config.yaml
encoder_qk_norm: true
fusion: "prefix"
decoder_fused_qkv: true
epochs: 40.3
Rows from block 4 of the text decoder of a small audio captioner, named by matrix and row number. Rows with one number belong to one neuron. Each number is 500 + 40 x the weight over its row's rms, rounded and kept within 0 to 999. All counts start at 0. Numbers have three digits each.
Before each neuron's rows are labels from the 100 texts, of 14976, where the neuron reaches its highest value: "fires on" is the input token at the peak. Only what is clearly more common there than usual is listed. The data: synthesized solo parts of chorales (CocoChorales). In brackets: how many of the 100.
# fc1: MLP up (decoder.blocks.4.mlp.fc1.weight, 512x128), inputs 64-127
# fc2: MLP down (decoder.blocks.4.mlp.fc2.weight, 128x512, transposed), outputs 64-127

fires on: "f4" (60); "e3" (9)
fc1.263:453550513501493397514543500408450494565453510567497452457560490469479538532527502465505525566512541501501516518423484509554529457516457457462470495544523484458509527524488440444525573503565499
fc2.263:558473464526431447507496529577499493534453522429528525465496491497495526473437523471505463486407518530479472474517563509437475517468496435584528480484511532500450477502490525581558449505459471

fires on: "#" (100)
fc1.342:477555499478472511551469499449503478531448546485479440558498487555473475509457435473551484474531448505544501521481415541499548526531471530480485435558533449520460431513558497515411458571491499
fc2.342:516436479508457451540551467460529510477439516459540551465523514539455460489559507472487501519461531422474531511514558400449482576529529499519556507443490477522523514471496518569494468480455441

fires on: "b3" (46); "3" (38); "e3" (8)
fc1.217:489557521396492479439479459479456592520503447476511550508461527479452481572532451562464532434541462500555520550506498441522500566470438554504458451470531492509448518517538549507464551471468449
fc2.217:446432556485529516543505484520563474529481527552588470505475514473491470515468485505502553501556559496455580492462473531487510474550524462510481518436503505547472477461495530460522474420393542

fires on: "c4" (77); "2" (13); "3" (7)
fc1.282:527435484475539478443521457499547530513519528484521510429492458512467550533496482524496467552489425486468550606515517558504497509492512534479595584575504450571525422486472535501530521525485521
fc2.282:463547452476476501613521472454529514458521499480485499520472480468485482529545573494513573455534548498571441485554471482480496468563481488491502514507523481506524481455499500518463470506467471

fires on: "c" (47); "g" (36); "f" (9)
fc1.46:473429494530458542561455484478469524499470542567539549446502511527479504547501504458446528537576452461547539484473506509477414580483453428514491524476507471514447499438400531542451445525509559
fc2.46:524446511463437497491447516598490543434568481574459542549428500576506513494519451466521507517426576481421481490486542521445484453514527574499479511523540446544529490542520444497462573572484471

fires on: "d5" (83)
fc1.198:507544539440530469481398536485599571519504454530501493537532550504523516506504494511505493477556487498548542533466539497462481509484475503511518486473437554507513536536558541502510463494556448
fc2.198:515467541545497551428562479463510509471546446515538451535516523501529503516514470455502512514513543465535430480486501538560488548470514479563461469485489431455422538516558521456566517516517537

fires on: "#" (30); "3" (24); "g3" (21); "b3" (10)
fc1.259:440554438394540520554488490445438475499463542485488523440516464517495507416575416497535468514497516508528512488492544475509477488506558503492495558534511567495514464522500520484508540464523509
fc2.259:476456539526500586487554530526433502473517509547506506504515506560555422539459525451499515456520469573508566528476520537470523490483477451428498461518466519542479434495579454520484535471502493

fires on: "f" (94)
fc1.418:542556458484489493542537517450439541535535482547464463488420523503513466492531541562468546489519475452474504485499499557441542493568433510484583498537573521613496562426510507516583426541495505
fc2.418:494463522550536609541552444513442537414494439465519498445500511451477425533501544520473524456555534532496454473467584467500447522566535503489463558565514490501561505475522491563452472451511490

fires on: "g3" (70); "g4" (13); "f3" (7)
fc1.97:495554489510516524455491528479511504528531535504493507515514520526491456510532518508491479539465468524420495486502438468522564431524479595515530455525485520579464484428370520511513490454425501
fc2.97:457451487521515478519484458409481489468420422512541547487482532513506519461511484538453555467508541557506547569515535509573498489506516504540517509522521545453475575419475494486536451539569451

fires on: "f3" (28); "4" (24); "f4" (21); "2" (9)
fc1.7:572524427477465527515514460497551455533511428504488579453489495528493530517418506476432519515418453501495541574481469521581511543553483575555510514498525530505502547510460450482486418571522440
fc2.7:515529543459499592499484504484536496468571549433560523437545489469485526438518483507492506473540520493493472529522501532552466408442527477526488545528455502491518467479573501470502473410445541

fires on: "5" (28); "f4" (26); "f5" (16)
fc1.25:564569515484446501551529494488471490585496513450537491430385560483487520533487563491465449488485521598582504498477515520471563506504483502546538517448471556476544515436464539527552510579514507
fc2.25:502528490450569606551496516490425453474514423527513448536514488509516551470506499553462580478483530479477454495530538453506515534555530494475477550580493496520519510451429514531497535448509494

fires on: "#" (52); "g3" (24); "3" (10)
fc1.156:469554527477511501501468460521540507541495482500550482526452477580364470564471504460496525544560569485441463512532472534460511568477489526497494435468458536475443455526482539488495464434542484
fc2.156:487503505496545547550511479465432565532439527454501531451457476485554598454495460513446494486552465490440478528478558470530448411536493490509415585567462539547453512448511523465470566541458463

fires on: "3" (31); "e3" (30); "4" (28); "5" (9)
fc1.501:466478521481552468563499540498491579530492567495516498475471501504451499461481457537467517489566475514503467488516490428533552496569451538506446528484563489426504553468501504506475494470508431
fc2.501:494508489506505428543502448559544480471475505487529453525470493514495548497508500444453548497445523528429563534593533512399459493483545512405481569541512553475581458491486479471546540518459508

fires on: "c4" (37); "4" (18); "c5" (12); "a3" (11)
fc1.103:522459497486482574454532436569528444570535486467510500508450505442408402467517496391450480554444498504487483537505522494482500464468539540534548503567465467433493522489499576531480536564486519
fc2.103:526516459567560491536488468446521495552479468534486527489523551528549521513505473459518503461590501534468459536517535546482513455512507469531509464475549501614549391442541490534433494462397471

fires on: "c" (72); "d" (21)
fc1.320:508471509529530477528444543531494509502523469569494468439560526525554521526447471544472555445522501530474524459455449445470533495509459533434490505416515521525496511614461466465486508512509478
fc2.320:463514545465563462458474515472482515535512410522499483554565493499556498562522499497469409544520382498485461523456552526545464576445524534511481462421367460428537534474491508478460471461543480

fires on: "g3" (78); "g4" (13); "g5" (9)
fc1.53:516433469461475487528499518520551434496453518515512526446508527592473458492488560534467488540523520570486494534507569458497496503454499512439461483470462498541475524428489466402524506544549462
fc2.53:598491469474488472475511495504494495518505560488596526493535460476484494458540533552420435490469517567519529487573449509471496499511425541567514544455416521501478491522490481493594488487519509

fires on: "f3" (52); "<end>" (30)
fc1.167:488492481552551476453405491428523489528493437513543559450470460497528469514530500518508573479499524452560540461560473497477464535543432477496520545501469394479505525495496506531416518455542467
fc2.167:502485488490406488551554596505488482445517518513421532533524530501474505426480502561543492426475532518420426468500496454502443424517535497480500416505526508595532497493490470469498455410468504

fires on: "b3" (69); "b4" (31)
fc1.430:470516515487438496597495491545458545491548449504468488489533531435491591499551485489473457528436558483405555533469464480519607509536492516447487544480487449524457546509470516584478487552502475
fc2.430:536495487547447490542483480536459493540494487439463580498533514461457490426473562438582552516460558478465467537505519505393481567495503543507474475478532563515509490485501558496550545528444598

fires on: "c5" (27); "4" (20); "3" (17)
fc1.204:561473447497513434483487524520513433566510479518536530407536516543459465464454475550509527519495517551399602562527509421448529530429495452481501463507491514525463528506487566451510466510546430
fc2.204:452512480431476561488515504452462577494555524497507568503463446551508474455455524514514439520585527568520478421474572507448552518553518479513544506432519525462534498511507491454495506513489464

fires on: "c" (49); "d" (38); "a" (11)
fc1.173:430407463490449558513542475500453538517503459555503518466486491488523516476538521542508542493502509485509487503493558466413537537546453519481494545506609479615468506490460481573546455524502552
fc2.173:455421416534528506559463480456515535448514480523493512478533530463539481495483494585512487529500519482446501479506504479450482538525465489506449472525620440572404479474498459543476496551450479

fires on: "f" (45); "c" (33); "d" (9); "g" (8)
fc1.289:513437506512478535521501501458563519485535507504454562503476517505468573500473458564503535552480515447445539439498571433415561530543436507480557503508537515611504478517428452543488424536464515
fc2.289:480424421571493504502475456459536539417528498523482601503516547471502541551490475522438505529502547477466517491508559477446445528522480535432492471495564434563482511491485432523482509627458491

fires on: "b3" (64); "g3" (18); "e3" (10)
fc1.353:513457475455525432544445454471500538512536541480588560503511537474466453528524380486466498401594521498582482503496581470565522511486439551483537529522517522482389526471479568497502504510496475
fc2.353:460463562441511504508604555553483509548535446548503498503447502498505455478493471425492511507520456494566498508461447475447493481510531435505513487502503488559491438489556491502542586498541531

fires on: "d4" (81)
fc1.26:539476461430475490490514499427566440472512522512513589448493517491559484560516483502507527460516514472520465473492520493574569492466544547514509516503554549561479513520514480456504539556550458
fc2.26:479447491507532558505499556445543559517597506525501443482532549490521515471547494485483504490527434519492511496500551490469453487532533569512580473518527502599499416459544492512437443495500497

fires on: "4" (66); "e5" (26)
fc1.441:546519554554460506462485511489458472491509520570438523516516497467472559469484473519471521482479512527484538542549503487497536433475478417471501444554412506471517544536486530477454454546495530
fc2.441:517444550499583543532532520505505580489472521545533481397527537530457544497483482468522565507568551489538456487464542483500500509552490490549484548500548458545515450494531473515498448487471470

fires on: "d5" (56); "d4" (32); "f4" (11)
fc1.455:594458492506490552507475519531554516558538558534443452507519509456568543509455523548504480446491492503597494498564534535507529466510486541463563436455533567416479495546480534465470478545476482
fc2.455:485487529483482501535565532462556471504465494575524515451496487538461504507528530512461543544536529519420488503487507423516525458466496487539391514546424445528478453416503410494525436461556506

fires on: "d" (79); "a" (12); "c" (7)
fc1.124:473429505506531552529497514521567495465531472539488524485490492461525535518477414470481554488491504452496512483485507405437547483498487516477482511502545458611448564529469516491497464549592587
fc2.124:490441486532536443567503487422450547448494488518474594520477502471526510490509452543535455534501472435524582455506472475464436544487503485511482488514552470522490561477482491526495473557463538

fires on: "5" (42); "g5" (36); "4" (14); "g4" (8)
fc1.369:465528518464503479482504473505503452480499549540478430515522484526454482468563533380485454477550413503576537447527474448455554452525457534467491486472525494556505498543530487506487514563553511
fc2.369:494490495544485461484465513478574515450507438476495488546497527490453454535467496457532516446501461468502470494519535432467464488598518613448477437412498433465516507519502469501457584490466511

fires on: "d4" (47); "3" (35); "d5" (8)
fc1.52:438543474504524496529431498531463454531388588474437559528451488483445504468589448504454523485506525461465541454521493453469501516452525527541578541532559489485600524499462472506497514512513458
fc2.52:492559457470500547565512489487521432465557481579467454473427498546493517581457545541501467488461509494427491510451491549556487475476493472517519443547461519522612469488449533461457502421532505

fires on: "3" (30); "c4" (29); "a3" (19); "f3" (7)
fc1.411:567501527502462558458541443489491556527498488407532468487453443495530527509571525554508488502416454550458464542494504568512544473553513465512517517542523572477516477510459514496526506561507438
fc2.411:413523481510470476540517524472498498507534585479490523473542483502416573524516485461491555498502545536499504502435479485498481548521529514552500497477480421505439473481467441470507493565447438

fires on: "f" (26); "c" (16); "d5" (9); "5" (8)
fc1.50:505479564487485535491529444516491527548543551555502532522491427522529457456492453517493509474537471491564555500468522536552554521455531485513435474445523476445449508458439516555489494517436505
fc2.50:467500560456518532450531500530512506484407462535501486562441529512423493465551516515476512500490478505506546470522431475442486490562513518462543509471513508450505576475471555539583427491548457

fires on: "f4" (83); "f5" (15)
fc1.65:442477563498476403444520545564438497505445463522512494489476480485477447505565534529545518501429497515577451540443524450462491573519480515563468432510493486472501471470470505448491462470542508
fc2.65:479440481479433521501492529595532523399535481507482516549517478522530509509484531436484490501489575498526480551561550608539504484489436517487450484542492396558473490458531489457481482560494493

fires on: "d5" (23)
fc1.130:493565530521511492489512564439570555507505474490537477484556470505465448510556547488445512534548456521569515510449522466440514433417536542423542603467488512537465548490456533564584475509499486
fc2.130:541513473552470503496487526479503502464522415537505542541515553552474528607521486496476453488467472534476508485589448448508541498461469468504491458487444490479570449579528488472506454450542437

fires on: "#" (100)
fc1.373:498495571525531504470485473489528438535470552493413535472509436485494513545436493505420469599482507514526520479491501462493476431509469445492484546483529558491467572546480445461565492559490519
fc2.373:594508496482538483555483530517522502515467466466452523543485552550480496492449524467458528471575508531416485491529474475528569498562443576527440476576520510532496480493470583476481491462565503

fires on: "d5" (43); "f5" (35); "5" (10)
fc1.60:451473565511365506510476545489474498466467524473502469525455544513512517502515457511471551519519476547585523512510541513483479564561480480538534484503484513479549488569464555455433518452513465
fc2.60:534476478551486556523449581554491439517569484564493492441489470482515513520569479393535466514491487518508448489502391497531504489504543468508469447566545517579499538500557470505448460514466518

fires on: "b4" (70); "b3" (24)
fc1.155:507538501465475486495492495507517506502477460537448446445546550497472494485477469563532500475518493458483523508584472530443480418526488486486464563488506493519530472497551523475485505573395466
fc2.155:540578525525479523524462467475485545506485484455492582488507461562555484471545555540527534581563529513523557501495514406467471461481517506496489453484436479474505521429550512534575542544503541

fires on: "3" (62); "4" (13); "g3" (7); "c4" (7)
fc1.510:460547399465510493555521451534518411594527492455549552474466496571446424463536494453497473485516492556433517546526554449475473467488524515508513511488529547494560495475432499570483507490461474
fc2.510:534491515517538527563518517460513489476526526530526450490492496526496501535518471575410498440544563592448508543490468487493534517480508547484492551512572506507557460438522472530493544555430484

fires on: "f5" (71); "e3" (22); "f4" (7)
fc1.368:554541557507493405480467514500495445498466410532505493503526488573481491579471494457469510473595546554476524518453508466424524499494537534519523528479511520417534502508520514455426461571472513
fc2.368:481555478453540471501437533509556470485559466530515456511460544566504505550486574487491521539468501521517401567447512480522534551498481529473530495619454467476489529479494533470456471529497481

fires on: "5" (73); "a4" (10); "d5" (9)
fc1.233:528499495556573495499524410551582480543501520603502456527524499537504500523520510545529514421471485529563510490381487553588553520553513493516517510450486510519482531488476474537514472510518437
fc2.233:495545449479516509508500513439503515420455513486499548504443381466526467536510556458504478554542543481565536510534516477435450477501503500554539535478490519514482518613483503472556517380567512

fires on: "b3" (8)
fc1.249:457544563467469457592480417556460503518484487523515378554541529469516500424522510485501510438483541500487538435537418474456526490524508492504559546585500533519431463463444521489476522540532592
fc2.249:481515490467486486445582514464460577534548494469473546526517508521521416488479556526495499526495503488473494497526496490506553527545427466485549504459438520544586494519471516480531500560396485

fires on: "d4" (94)
fc1.425:435517517499482495450491567461554554520459565528521528464437511544548528502467455581422519507480624480499446507469499523466517534565473522525544579455468486486545487525480510526480507483467460
fc2.425:481479554504497481490535489561453515478584437440495470513565474471529570401548500512499546509516396486535586475522530522508422473462492477460538447470487466545502495533525459487540493470461568

fires on: "e4" (57); "e5" (26)
fc1.176:522555460452487566512467540516502505506492397432471568476534552502467501511567476475489499467465470549459424476531510537538552525454499454492487479502491483494477520494525565507546513546432472
fc2.176:536470414505434444488430479566493476518499536428562528457515497576460476565501511447568442517523452444453478563499473505471408522492480496505519563559502568536443530545471543502505487552492548

fires on: "f" (46); "c" (24); "g" (18); "a" (9)
fc1.390:579463435574446540483532469487531540464511559530495492467497514500458475471476499565494545454508541476488546450435586472403510529530477527464533429588518509538456551498515453557527437549480504
fc2.390:470495493561561586528480492456514517434487513504563592538477485488478524486551479532454534539487514441493532469414554462473469558424483502468474473533522436523527442477472483468517550622469506

fires on: "b4" (86)
fc1.481:498575489457590481490512436472427511483502449528479534453517513440476520483456437517535447572518491511522510508475513537527542489489449525519487487502491440582498484539507477524528547527531481
fc2.481:438529485467403546518550495538472531473491513464547535466501485528506581489435473529543463557591544509540535513536502507452447509518460484450536550484526492526550474489533513494466472479506535

fires on: "f4" (93)
fc1.137:469495484407543497481479527508445533557494452485517495517500542526547483500428521538504534518449516496505518566455518526525517517514439537513477531480413414497468556576425483466466484552538518
fc2.137:516584473441474528490519477462588540556491539445508552475504502443490494507541443472491462520519620555500478517548507522485566492470434462518569546447533405489474509515415478496505490461533467

fires on: "d4" (30); "d5" (18)
fc1.14:486530502515534479488486490479554490518554475527474513508468524558587498576583512545502463493483522464546505487570495482506444479510532520542528513535506509486489572558455538539510526554539482
fc2.14:550501571535542543442504499523523486505483468498473438557447504534464486455519423416491556583461466552494535403500498487489507544494487508486519548518507537552459511497451457435588431457475487

fires on: "d4" (43); "4" (27); ":" (22); "f4" (8)
fc1.400:532514530460560486481442512496531555520474562453512508504465493512544457460493524496524522500470446483524519511474504496461494481562477633509547471487507494477509543517442451514444434569546440
fc2.400:555449522471462544515535536472542540478456482422509496536427557497509460502540477477479440559539570537514507521485470486469550494554461519482514514454459471475521577442457445516509417540574515

fires on: "4" (71); "c4" (9)
fc1.340:550429472511517491500519488533521525541566493495534475505492485466454586538508532534540547544480523527461429527544473412565469472508510565517493521598453429555503537524485556549516497501399421
fc2.340:515516447539508515504468391522544470478519491569497494528494490458516439468545489438545551470491499536519631485569468520485528453603529531509481488460472552485594499471496471514468480463472486

fires on: "e5" (52); "e4" (47)
fc1.305:522488479547491478488495547531489510526513551516493571527524512477487523532484515551572525488492388550485460472449455544497505417541461503478525450444520504456474528465490523477517469546415545
fc2.305:498489478562446486523526510466464509554474506481544601515484503531581478603509437568545438468458437479530538449445459582514546486454465480475537522544517518518527479459574531463463458529489535

fires on: "g3" (37); "b3" (27); "g4" (15)
fc1.160:528577532550484530526506503486442507511499534496474474464509414539474544476516570462526461450547484575517434497476533408452467494424458615473498506483486601510531494475444485453572519490467583
fc2.160:496537529477484509465455459477527551572550515427508476533592483527465471507516470438506534504448525496470521507438538439589513415554545480522498472499506502497495452533570500540520449506545523

fires on: "5" (68); "4" (22)
fc1.77:505569557537508516549487478537495514553453510536409498503534438441500474443567506527499524481461507519489490515448442511545504498429437529508455505545521462546521463503564484467502484502520445
fc2.77:561489510480483531553509527459445442517513460435480578437492535509523465515458453511577472557507508507496503466523521536403539531493597541534562509437516516481458496523462512511525506481502568

fires on: "d" (71); "g" (12); "a" (12)
fc1.299:451519633564535484549526524450501486511467557558501497440516474462505487502550524488504479462473534458600528512536497501401513522505475460498472513528475450527448555490508477533565414454435567
fc2.299:521533416528511531439531510521481529491491466482419497546484502553503493466525478555499544477475559503434614483541447441533453476505504495470578524565470525464496552489525480516446476545497540

fires on: "f3" (91)
fc1.309:375504470567471440476456481521525485541436507548502451459495521539485525481522448460542523571472450485495526509501502482505487537488469551548477429513496534493510464573466440470463483531510431
fc2.309:584486552522493522518473480436467461537534486542484494400517511472462453501489508568438486484537549518484528454527491465521437487488532520475494538408477565508582521529516486534561465452450525

fires on: "3" (68); "4" (23)
fc1.251:552498408483499474513596386508539515533551478527542470464456458492417565566458537535525535622467479513519554511490511498493567550529557527473517466469539504501511481551477510488572491507480460
fc2.251:518523428547531474538496490500488577469500533510612472465466419487415586521476486497513503490549494492435505516501471501525508522580491543495557523525550541538496518550527493494501503489520358

fires on: "f" (45); "g" (15)
fc1.432:458502500522485616507524434501479489518508495485509488537487423482432477526464509587406482463413558508488456502561549489530491534517538540457520435485522462525492473500474511517557569519464444
fc2.432:447515421473499452529512530476481479490495538540500479532485558516468529550524513501531493510577531478546453466502444508475465494470468536549439507594512491523511454484492545491411474558549549

fires on: "b3" (29); "b4" (12); "g3" (7)
fc1.388:495516584474593528515516508486538524582499491529600566433429491513514466487477449513518489477535515527465533483476492413504515529568529534515472517456512536563442484471479580478501621492535525
fc2.388:496546536429496515479444501490502531518415498527543505570477491507428462415525451507490563553496430495466535547501480577601522475538505490432491574485449522522464470542507568527507521534452534

fires on: "e5" (40); "3" (21); "5" (12); "b3" (8)
fc1.66:559554443551578446534526529438466482507536535473485494491542463509490525491481504509456472564517484512533489467448458485505580428514562490481506564593540489511481505493547515412454495476440471
fc2.66:479519537492547551544490499452439570470502496538569512502525458517479477521541456509494492512426503534506448505532530445530508490576525472532515451541533518440509468462395416536439564499509445

fires on: ":" (77)
fc1.240:559518395546561530488542496450453519500462543490493499432489445514539527559545568471466560510488521527478488499461487537481524537523571478535414512509573523480459512547488547444549440467509433
fc2.240:513480469472462486448548461541484464476515539548490452504473412494473528508512571452523497435506511546437488522477472509518509534537503510462457489541534513514482465439510484489497491512512475

fires on: "c4" (39); "b3" (13); "a4" (9); "d4" (8)
fc1.324:511519514533554489455503512551508515573467561519521497521496464443488499495485483463498483501481438490546472517465476462491511506540527478539517454486456545499568583590454612588470493527468509
fc2.324:441536511445493480478532521460500537418577540511436494491532461459481520414441463478454565559480545521500560445557588387548554514490468560487507485414498531489453499460493475491489472444530479

fires on: "f3" (30); ":" (23); "3" (11)
fc1.19:526496521571474536504459511447530497580452475497467456532490467486471460470443480523548526472455580477463484389496466480496526512568490493484500457458462467547505538524458524451526497554529545
fc2.19:486516550477425500512478468503507481483497464476461506499603549560569521485364500538487487483527550440495543442520492544498486469584480426534497488504510522513499422455488512507498460516511407

fires on: "d4" (98)
fc1.87:508507499410457467537506552514474441516468506465511533519481514413554550524450489520446479483533533476539513525573548488507584486541510520573454527529485530437506511590507612571497459522474465
fc2.87:507473490456466500466533453483543522473514482451570529434507559502543523424425477527479530459463498481550417485509496420469457521485483527494470500506495534490496517539541503540428478501462498

fires on: "3" (66); "4" (25); "5" (9)
fc1.294:424529522489534425506530514460549460432445537528480431442535453511428540503461518551538534545507505556472441426441470484535534511507569447466540550509479510475499558531469426545539542562490511
fc2.294:528562564510434562467508498531570558572604498456444521515466437446435587529523541464531538620496459465482501465514585501551476524493505501469543456500463533536521529423516434505499467457468525

fires on: "5" (52); "f5" (25); "f4" (17)
fc1.354:525529589409466513548529455424405532536574510562510527443480521484461595530454486496463537508535536512552531478487482551489524464575475597511572467448495575522484475464471457447516468504562481
fc2.354:493518479495553518497459471484414547491420450536558429483450513553504434458474471458456490500546477452460579555495611476462512572567520568518528457477508476489403511513482495504533531482511438

fires on: "d5" (51); "d4" (48)
fc1.145:554489512468561458522434523479549538522458420532470492557452529491488604488558534513491533481510523524547556481467507504528500524531426489521463503522443473594462541510495580539502465473446519
fc2.145:542420498547381497487487490505557536556535479513520484526493544574497528475451461452513451453500516559486399506520511565423426467428555509545510531496491477505524530497471448533584545515534418

fires on: ":" (40); "c4" (20); "3" (11); "g5" (10)
fc1.168:494513510539460459488459500545470503435563567534497452472529447494462553461598477437500541506532529507595515498464540461494478547541532571477512467529444502484490486470469474494471501436585546
fc2.168:527504510512442445420498507463497460484534526493510533501452416520542417510479527484509551522472494465470472559543546521558499521496542464446527463514573439454501538571495535429580485542476450

fires on: "g3" (28); "g5" (19); "g4" (19); "b4" (13)
fc1.110:470505518486493470472511478528474509495541488526507406520567446488433493557517499457536488528558480482537481426524500445440568516535467509459480510448440532490463466485483488561494472534447488
fc2.110:460406471490561486544483392427550560474424460519421469537454557507444529444491458545413466479492501524460534556513540461488486524470514537520522458490497449520481510480446502449527470568582451

fires on: "#" (100)
fc1.4:482545465462499482542468467500459439486517453429436498491445472503486439574518527464426489502439555554497498504499506516471484464438502472465503510509534528576459610543507528527467479463506590
fc2.4:587504481546594474493487482476474532553517488516466503483463517497534550556535489584465508443512452570448494458543533541421497461497510478502455460485445462536449497473494548546480543510440514

fires on: "<end>" (73); "c4" (11); "g3" (7)
fc1.100:524421468486524508470547552490479460549477510456421495471535453478435557469509581531453556563481506472446491463484531511510518559533522417576476493452494539462470463575502529507505521486484544
fc2.100:503500577485529499479480488545500526570502560479444540461471489509560457501477452499544495501526532569530474537548498474500550554483491492437429555426511475444449465510489540587507525460535562

fires on: "#" (91)
fc1.273:534463459535522505571518504450433477517533452532500559455541457522443550532541569461466528459447438507494446485488549537495566589443501524546484497535521553490416568574515491536414481416512512
fc2.273:576465521520460537483473432469498553519481489463524516522531573509475505472496520444482468503495465556501475517538480511552542488533498592497396421518480582505494567474515476577447469361506492

fires on: "3" (46); ":" (34)
fc1.177:449488478548457455563499489518513464523551538455489536455506474518484483538539511461547476444465451543536499526492518475538453501472577520510477533465563515481511526505471452480478563470443488
fc2.177:580486427453547534610531485455493539460450450530529457483496501549501458527456455512465490516520533599488469532474473452527502525514495549521495464509507479568607483470552613466529478487444495

fires on: "4" (24); "5" (8)
fc1.182:536498586513561510536597499461470528537485483460440570484504417467485461474573504536573593524461455537517500475449499509514510535416510519483509438501485489553469486455506469472498557538490422
fc2.182:564481491474464524463552493541471408493470479444474521586547436509503563481569407470500408495510499537526518438503551497528462550524537556544514503475551453521456541454496496494505455494548515

fires on: "c5" (32); "c4" (23); "e4" (11); "3" (10)
fc1.394:456517469484466489468516495422531507563504530539501552518475525490466549466535502528503522468473471519540499612590458514526459563470468478466461501516452464569521539444433492503467467463511468
fc2.394:500541553492499504497542540542514502407460504480487467430535486450464560447556501524551527435478554462449560492464518460471491411518535516477483472500573567520452464498523493505547451530470523

fires on: "e4" (59); "e5" (33)
fc1.51:464535554533485517540437503528515538502521460516536471489549536527476552566525444487500512482431415434547496511458478563503549619510465482504494400505552508445567546479500476525474545488500532
fc2.51:468460470594444480525477559488482492495492449507539503538434464509541494473530421477549463566489497455497376457479497512472490482470514526529539509504479544530433486546538502398475519480466535

fires on: "#" (100)
fc1.420:464543527531519530430501511564514550517464489534459480521531532538521475494466459506449485543505523526496510482486406526403531442486461566496499459489499478480532538495440510525450491557410511
fc2.420:527516477536449532569512461430454534468570471536605486479462500543448442466497514517567509509481486522555531472464516516501542563530443486508525498444504422507486537530583576462575533486528483

fires on: "d5" (72); "b3" (8)
fc1.136:532518499477470401493532496486482520527449501472488424535490507532539497497606465494482489473501520485548488483448580366542516489550442528553505506578451533510527491496507543456474501432503482
fc2.136:511430494577476452398501478561512524508477568562470446503511531448446472500488489520478521563495530463516494490485554510599513482493558500529468425496505501462510511524517452445545478530530504

fires on: "e4" (48); "3" (33); "f4" (14)
fc1.286:470536500462475445487475506558499524401461537494467472444446510512445502533560549518487534502496478489530503523539494574481526494433494545497515455566434429463446499583520443443491481440559504
fc2.286:468486574499478519448423565450557466473499471490494529601496545547553480451558486452525447529537484503509499466516536533513476522511446449537520487571420510542501577465464438453422487550538500

fires on: "<end>" (58); "d5" (22); "f5" (14)
fc1.453:563522536567512485523461398603528481541462421493514511450518481561438492513533440535534516489509556549500523474557537489495458409531544514446489474529541479471562537538427494467435538471461448
fc2.453:566498523532467462554482433535567510500583528471502526524521445558486463411506512446541493488485479592480480463562494531468503499479516597491492505429505502484543465555529505461499539561476539

fires on: "f5" (20); "3" (19); "d4" (9); "f4" (8)
fc1.480:497530538486486482509485486482562537547503494431458558518538506548546426465488452543421484504470456483557522498487542474456547480579489505525551495596451500445501519511497543490518550535481545
fc2.480:492449521511507462418466554540556516491464443525480516529524548449462547492428499531507555561540529544490572472521532425494563495507542566509514425436484491457490506430547541536448395501547441